Rows from block 4 of a small masked image model, named by matrix and row number. Rows with one number belong to one neuron. Each number is 128 + 24 x the weight over its row's rms, rounded and kept within 0 to 255. All counts start at 0. Numbers have three digits each.
After each neuron's rows are labels from the 100 images, of 14976, where the neuron reaches its highest value: "strongest on" is what is common among them. Only what is clearly more common there than usual is listed. The data: aerial photos of the United States (SatlasPretrain). In brackets: how many of the 100.
# fc1: MLP up (model.blocks.4.mlp.fc1.weight, 768x192), inputs 64-127
# fc2: MLP down (model.blocks.4.mlp.fc2.weight, 192x768, transposed), outputs 64-127

fc1.391:124161110134105160104117129129136102119110140144120146137113093163149103146110118140131084094109136132152126118094088142145135128120133131108123112121114150145131130126141087075105123147100200
fc2.391:164091102121122103122164109127093132082145153125128106143150128067135164094144149116093160152138158131082133092129147104138144134101125138099109157094118095123127120127107120141137132118144090
strongest on: building (83)

fc1.682:146102122128132162142137154118124135088098130081139108107141153141113128131143139155120130141104167111135103145126168134098103084100111142117124077112124067108113132091148131146120173150086182
fc2.682:134197150131114112120115082126156109143128103158115154106122136106127140148089118111140176142190142110087155151152107103162116152133172114158113093124125128088130124150126134140147134128168085
strongest on: crop field (26)

fc1.0:101104090110118145086134148135118135100110094134078128135115107119117132154148106135114118116153103101175164155154147147138158137140112127135124095147145150091154125134160106125080163122138122
fc2.0:150111158132091137126174172132084141130159095125098108111146144146142131102082121112096127120151094140172123176120150119128153134169126118119109173123158154132095101132086099123116151136145112
strongest on: building (77)

fc1.69:124150129086106182137083110106153168131095148133154123187131110145131123172122183116131107113150115081122088120133127092093147142089115105171134142111099167128122127125106147110130136117140164
fc2.69:113140089143150107159117129139111149145131145166172104161153090111128113139150134111110113138129101108083136145132142144187126157150099091144110129121164109150136107142096151125107148136112178
strongest on: building (94)

fc1.247:169116158127152125104137140161167104103111141159151155133159122096118180111141160106146087122112134117126120120143155154108151156086104112097141111116147124067118145113122104111111138141132108
fc2.247:137077110144177120105108124136124124082178138055128100131114115067119132108138110110099106156141108114153146109106145131137159111140099164125134177131161142144126144111148142102154134114134122
strongest on: building (80)

fc1.484:116100149116154108140114117154133127102127130126131137121123144151144157121150138148123121146161101126168121109190164121169129129096111188109113136155119112155107141127126091140107139130123177
fc2.484:130141103129120115129143125098157127138106155164092131137113148065150134084085085132115144124136155125127145102128189099078097091091167126147130142109140127064155138140140124104113125148160104
strongest on: crop field (26)

fc1.749:109153131128100126115126133112144164105148129116129120138140115136122087086125121106122129122103124105168147136134080168138133090150122092105125116158102122140144170089090170120153118134096127
fc2.749:143150145111112133123109087117125105186169132190178123109180122118100109132137133147146089144143116112128092120175149134155128122131113115175141172103126195158150171131134119140117150167119127
strongest on: building (88)

fc1.17:169106156154155144153164131163142148135168135088133110134133110085126178089142076103093125107128126141092099123125150108112125137129105099108116156094142131124098120146147112154111121135157156
fc2.17:137163153088123102115088109121150096129108147157133149095111144129107095129122129133163128097142139104167136107131120124130139109060164192111105135211128134148128141132156144078146119119130107
strongest on: building (82)

fc1.474:123154158134138101135096151122131125143154104155116076111114110119153127159120110076107141124113131146102171120142158129141130108162127131124084170164151118147138145130146152142112143176139107
fc2.474:128148096162156153151148116160115166129095153121147141145142117161086102113164110168155148148152143122148101145122124137098087140119097121129103107188082131137129109110127108078090094077119162
strongest on: crop field (53)

fc1.652:126130098151138152118152111128140142127106121147115078094142154108128176079196109140090108133134128105118151140126107111114129116120113137087137173122129154132115106149153136145136096135149150
fc2.652:169151152125147128126122147106147116144117130115146131135109102146129092148118144169151151118155102175138094089125132123132120126131123121170095103152154086138133172084120145094100175154138143
strongest on: building (70)

fc1.124:138162155158159147143104110111134148107116105165141138101124091102151113125145159133115183130142094114127132173116140116115116148143179192102118128109113140123128088068095157177113117124165120
fc2.124:124137139119125152158117104070133138190085076116169127144111113162123120117118159121140139159124125160114141094139118163150155139132162122112141137118118140173144151107122104123110147110102106
strongest on: building (82)

fc1.45:147161137109149154102172145103125157093145121141189106128083089154112120146123104172095126125192142129191146078098120118156097166115136151126139138128100152136142131136134140107102117115141155
fc2.45:119131121090163091106117170098124164098114123134164145123105122158096154100135113140080141155128161112135147119106135089170169116121126159145122129146151115140139128129130098098086127122130136
strongest on: crop field (33)

fc1.15:148105190137107132137125128079112130151152134138102072091120130133146145145079154117097121125111181116155080128108138116154135130120107139086153148116138153149093120141133130139105129132158115
fc2.15:100145059114150114132136129168132122123116141117104169146160137127117130118157088133157154151147091135122174138140094131069117123118140141160121098162145107113158162136138146119146130103111142
strongest on: building (75)