config = dict(
    image_size=64,
    norm_position='sandwich',
    hidden_act='gelu',
    mlp_ratio=4,
    qk_norm=False,
    layer_scale_init=0.1,
    init='torch_default',
    momentum=0.85,
    orthogonalizer='newton_schulz_5',
    max_steps=15600,
    lr_schedule='wsd',
    final_lr_fraction=0.01,
    weight_decay=0.05,
)
Rows from block 5 of a small masked image model, named by matrix and row number. Rows with one number belong to one neuron. Each number is 128 + 24 x the weight over its row's rms, rounded and kept within 0 to 255. All counts start at 0. Numbers have three digits each.
After each neuron's rows are labels from the 100 images, of 14976, where the neuron reaches its highest value: "strongest on" is what is common among them. Only what is clearly more common there than usual is listed. The data: aerial photos of the United States (SatlasPretrain).
# fc1: MLP up (model.blocks.5.mlp.fc1.weight, 768x192), inputs 96-191
# fc2: MLP down (model.blocks.5.mlp.fc2.weight, 192x768, transposed), outputs 96-191

fc1.483:170115158153101149131108131157100158145106131100156139112112138096105094145149117074082112138147127118101106109169124125140113094098128132140104124137104126127130129046164163186127180130111173138071177151119108084100088153116096099133124088128139122117138138151126150103121143082129151129
fc2.483:132116107141084144116093115143170148106102110090100120133150116112149107145107141189089126125114104098135097104120076140113096130182130107160153130141090138098126091143118145121187144114146120122139128093134104077123152099101112143130160166176122147099088142148148171125101097161164176166
strongest on: building

fc1.758:126131143112125113137138105111169095128106174081131111134125134121123113114131170136090076142100120137163118086157131108128169090152153123130101106083093133115113134100129125139150149112105141108155101137107125146126134144132110127137080142159118108122085096167177138118168086125114125133
fc2.758:142145119139147160142131132132156101157126137129123156122108106114069137130140073142078121137138146151124129106107166116128156133142095159136105129135097115151118128111152130123144104125091131098093100069103124134158096193169112076132136133132127153152118123133120139158088092114136111147
strongest on: crop field

fc1.82:114125152176140161127098079117151113145150100066163110115139124183078122117143112142115109100113115136128121132124124151106137140147089085094159087124139126139112085101114154154123163149197136117103109130173138111104098130137169168133118141113138118134110114110151122119161101141119114163
fc2.82:170122125123134141135153100146113126108118116149136142149119126160101146156148119110065142149113094158150151096099154115123154143123140145158120131130140133113171089092118145137138118145117086150158096134108089093135116077116116142112114130108167159153122152152091110098089133133092117116
strongest on: crop field

fc1.261:111102180121163150130133146119126157134115113084088121102118117155132109170100100111119184151143100135121098120157130172147128122160115128084108149141124145166129073134103101111154099102186120133172134158109093137173160117098103091094136133119086150113095159151137095120137133154173116095
fc2.261:126104139114098114142125135108107147144106126106120107140133161118128115110116141117103092138118114111134072164161133156107154104113167108123149133162169162116066154135106108166138094109155103121187138090134101138117107125157199145113123144161118070117114160117143129102139120120121124125
strongest on: building

fc1.468:130120107157134173111136077134117152165111158123167133143122107132106091162184101148131149146139155117171121164103107203120097152143172105128147145142110116121126126104137142127107126116123124098119107108139158056113128144139136104120097133143113085170121143083141147103111145173145104162
fc2.468:127174114126052112127102138110155150171113113087114139145130132101109140117126119081113120147141090106123145113113122106124183095147129131082121112134172159135113144112094148118144100143119140143162138147098128111125144120113140118146141134103126133160158149124164131130089112160078096089
strongest on: building

fc1.656:144123123122172115078119090139123102173112166152111086119095122119130125133137143131150130165101134144139124170093100131074130152124158122145129139215068139144126139145120137128122097126113135121138206138106142140092123113119136088142153151116148126161141139096116113130107125132153142111
fc2.656:150136155129147118173150162135112124124204129154128133143126066138124174147151133121148103165154126139164123118165109122180133109125154125095128123109134103114118148062087158141122114122110081071090135116133132147154126096113114094161137105103181096100150129140114125131126125109114116165
strongest on: building