Rows from block 4 of a small masked image model, named by matrix and row number. Rows with one number belong to one neuron. Each number is 128 + 24 x the weight over its row's rms, rounded and kept within 0 to 255. All counts start at 0. Numbers have three digits each. After the name is the row's rms in percent of the matrix's.
After each neuron's rows are labels from the 100 images, of 14976, where the neuron reaches its highest value: "responds to" is what is common among them; "lies over" is the class under the peak. Only what is clearly more common there than usual is listed. The data: aerial photos of the United States (SatlasPretrain).
# fc1: MLP up (model.blocks.4.mlp.fc1.weight, 768x192), inputs 0-63
# fc2: MLP down (model.blocks.4.mlp.fc2.weight, 192x768, transposed), outputs 0-63

fc1.736 095:085120120103104124170150159136126110117159115146140128114146157088130100117131108170223123166115162115096119150115103131125121109114104175150090126152117155068125098116164099101119154132128121
fc2.736 072:097124142126111181110157114124166148118150126160106126108173096128105128143153112089109116119109120116102148113144091148142142143121130104143120141152101090148136147115173121096088197129130103
responds to: building
lies over: building

fc1.364 093:135117123139155091122104082152140107161092091087103077108125132142147133135154126126146121167102139159102085144147160124127154152152152169113133104109131142147120107081131179095141148152083120
fc2.364 111:113124114108130104130154076141114157163134104166102101123107081110142111141122095131139161104115133133124144134145110113128051096116149141163110147114099098136152076130152152091179130153132142
responds to: building
lies over: building

fc1.45 125:059144152080111144104138114191105157139112130104153142107126122097135157099152119102164104118113147161123085127136153146110098113117142116130100150144118116133129096090140122125128146145192162
fc2.45 085:102132134113070104125105158148127139119126133157111102153164111133136135101109145160126150158123131144074151120140112128186154150099133085160127146149088123120119142092161133137107130121114087
responds to: crop field
lies over: crop field

fc1.582 135:120139116098110104128081082176134196112128129123184124137108157105078160125147139075099158140163121124106090116084121161124113118148089135145182118136153123133117124133141090167155134099149111
fc2.582 066:113139124128100157156152118108121123114142131106107101112127118120160100147133149127149130104132149127084129127131105133138158117094140080115105102168128091136123126098118116105077114124130082
responds to: crop field
lies over: crop field

fc1.412 107:150118156118163149142082095103097113063157108116137095125126139112116140135143134107105109084136114126113139130132067115130148139113142145166112177124121143095135085086134131184117143148125120
fc2.412 087:165131125126120114110138135161142130066116119135134159139100144135082169080105108147123148144087124122142154102111187136136153109150136142066155072138118125137125200151124118142105084150123103
responds to: building
lies over: building

fc1.146 104:108137112102120143149106140110107171148125145165134169162148119127152144124095099134117108159110128067171116147139141092136091128105114133113101168125108120132106143105138080119149123109124143
fc2.146 070:084092099126107128146092119123169135089125107126155148108116109093129130157198124111156137106132133168120159118117117150153139133121143141159143120135115153108136124123132162147082115148111111
responds to: building
lies over: building

fc1.157 101:144127111139096127142096144139145158106115122154119140139121153109099127096108129130118142119102113086084138115151137150132157132109113117133153125168094143120145130120126115129112124123127078
fc2.157 120:124127152119142157127137134124164088141144129136142147090134116111148124164127139132126103122128125157161098123126108118123113109135116145089112116103143094166135103148177129119158172143147144
responds to: crop field
lies over: crop field

fc1.332 085:116161128090118099104077082136127112123124159154117112101122154157117103117127096114119136119119157112148142099093113127115082065080127133117121132151135126143162132131146158094156167152153135
fc2.332 100:168092135128126169129154100167145128144134141144161118134096104151170124125130122121118159144114109140123065166120099115158095182103138110133113096095105132080128122097118148086140104144090143
responds to: building
lies over: building

fc1.256 095:099163148115166108075112100161155127136160124125137128161119152134150126117098104085131123114135168153149103116154100105146123126129131121121126148145096149152147122109124134114092102159120108
fc2.256 086:188148116116146132138108130094141141100123140157074122160112138143141095104104126098130138128128179147138135096136110125155123142100148136119137153138107132111168138098157122092077128161093137
responds to: crop field
lies over: crop field; building

fc1.455 100:101123160115111083139167119123156166149154137186148128103146116108114093112084142127145163122104131112075139121117121172121146121122166113149121127170149122123115155137131129144132137126149150
fc2.455 089:084166161094136208117136128142147128101119100115133110119138107146068123124176104112115127099119119121134147117159141081107137104143123119094139145109107114132165129167134104102124163091124178
responds to: crop field
lies over: crop field

fc1.649 095:128117124116158126139137150154157128145140095138134111095141122078073099139142149129105192131134144116111075121135114124163121150131164103127118151110116120130105141114147164165166134109158110
fc2.649 087:117135105145192116129144109145125158093069135128126153091111173134177129103117133134108107152140137137152156154145093132093144123117103114107139121093170157133158157138126134128043129113092132
responds to: building
lies over: building

fc1.702 082:115170164133157139130146141123139122147133131138161094161149121142129140148149119095161165136111090107135134095142103143118141156131146119129111117161140137079118142191123131072173077120129147
fc2.702 104:103091104154137119143142109133123153167133106170157105112123115115140179117108166115107120124114168145088136120124164110142091132066159122133136136144139105185150131074128142125101120089188123
responds to: building
lies over: building

fc1.718 109:112130121153128101143127105118103170149140143111136124157093158122150140183138139131134090125101115126162138112156148139159128126144148130126113139118188085117148128135146117089150093089095105
fc2.718 100:071122130138115130111156157086142157134154107108141138114154099134171154122115106140128149105122125125156086111134154125125162132133104164100127088164164099142084162139103126100087083126099093
responds to: building
lies over: building

fc1.755 099:147153121081139120104148155129135145096131123134126128082172074163114152156114141145102105118116110081120142137129157170100130100112095116143144094104091172151092147164114120111124178147123161
fc2.755 095:153146138140115117125171136080129100139124143137084169152121106139130090178139141119111130138142109082150127124154134106155133112115161134128105133167081125155132114138145083127112161128096150
responds to: crop field
lies over: crop field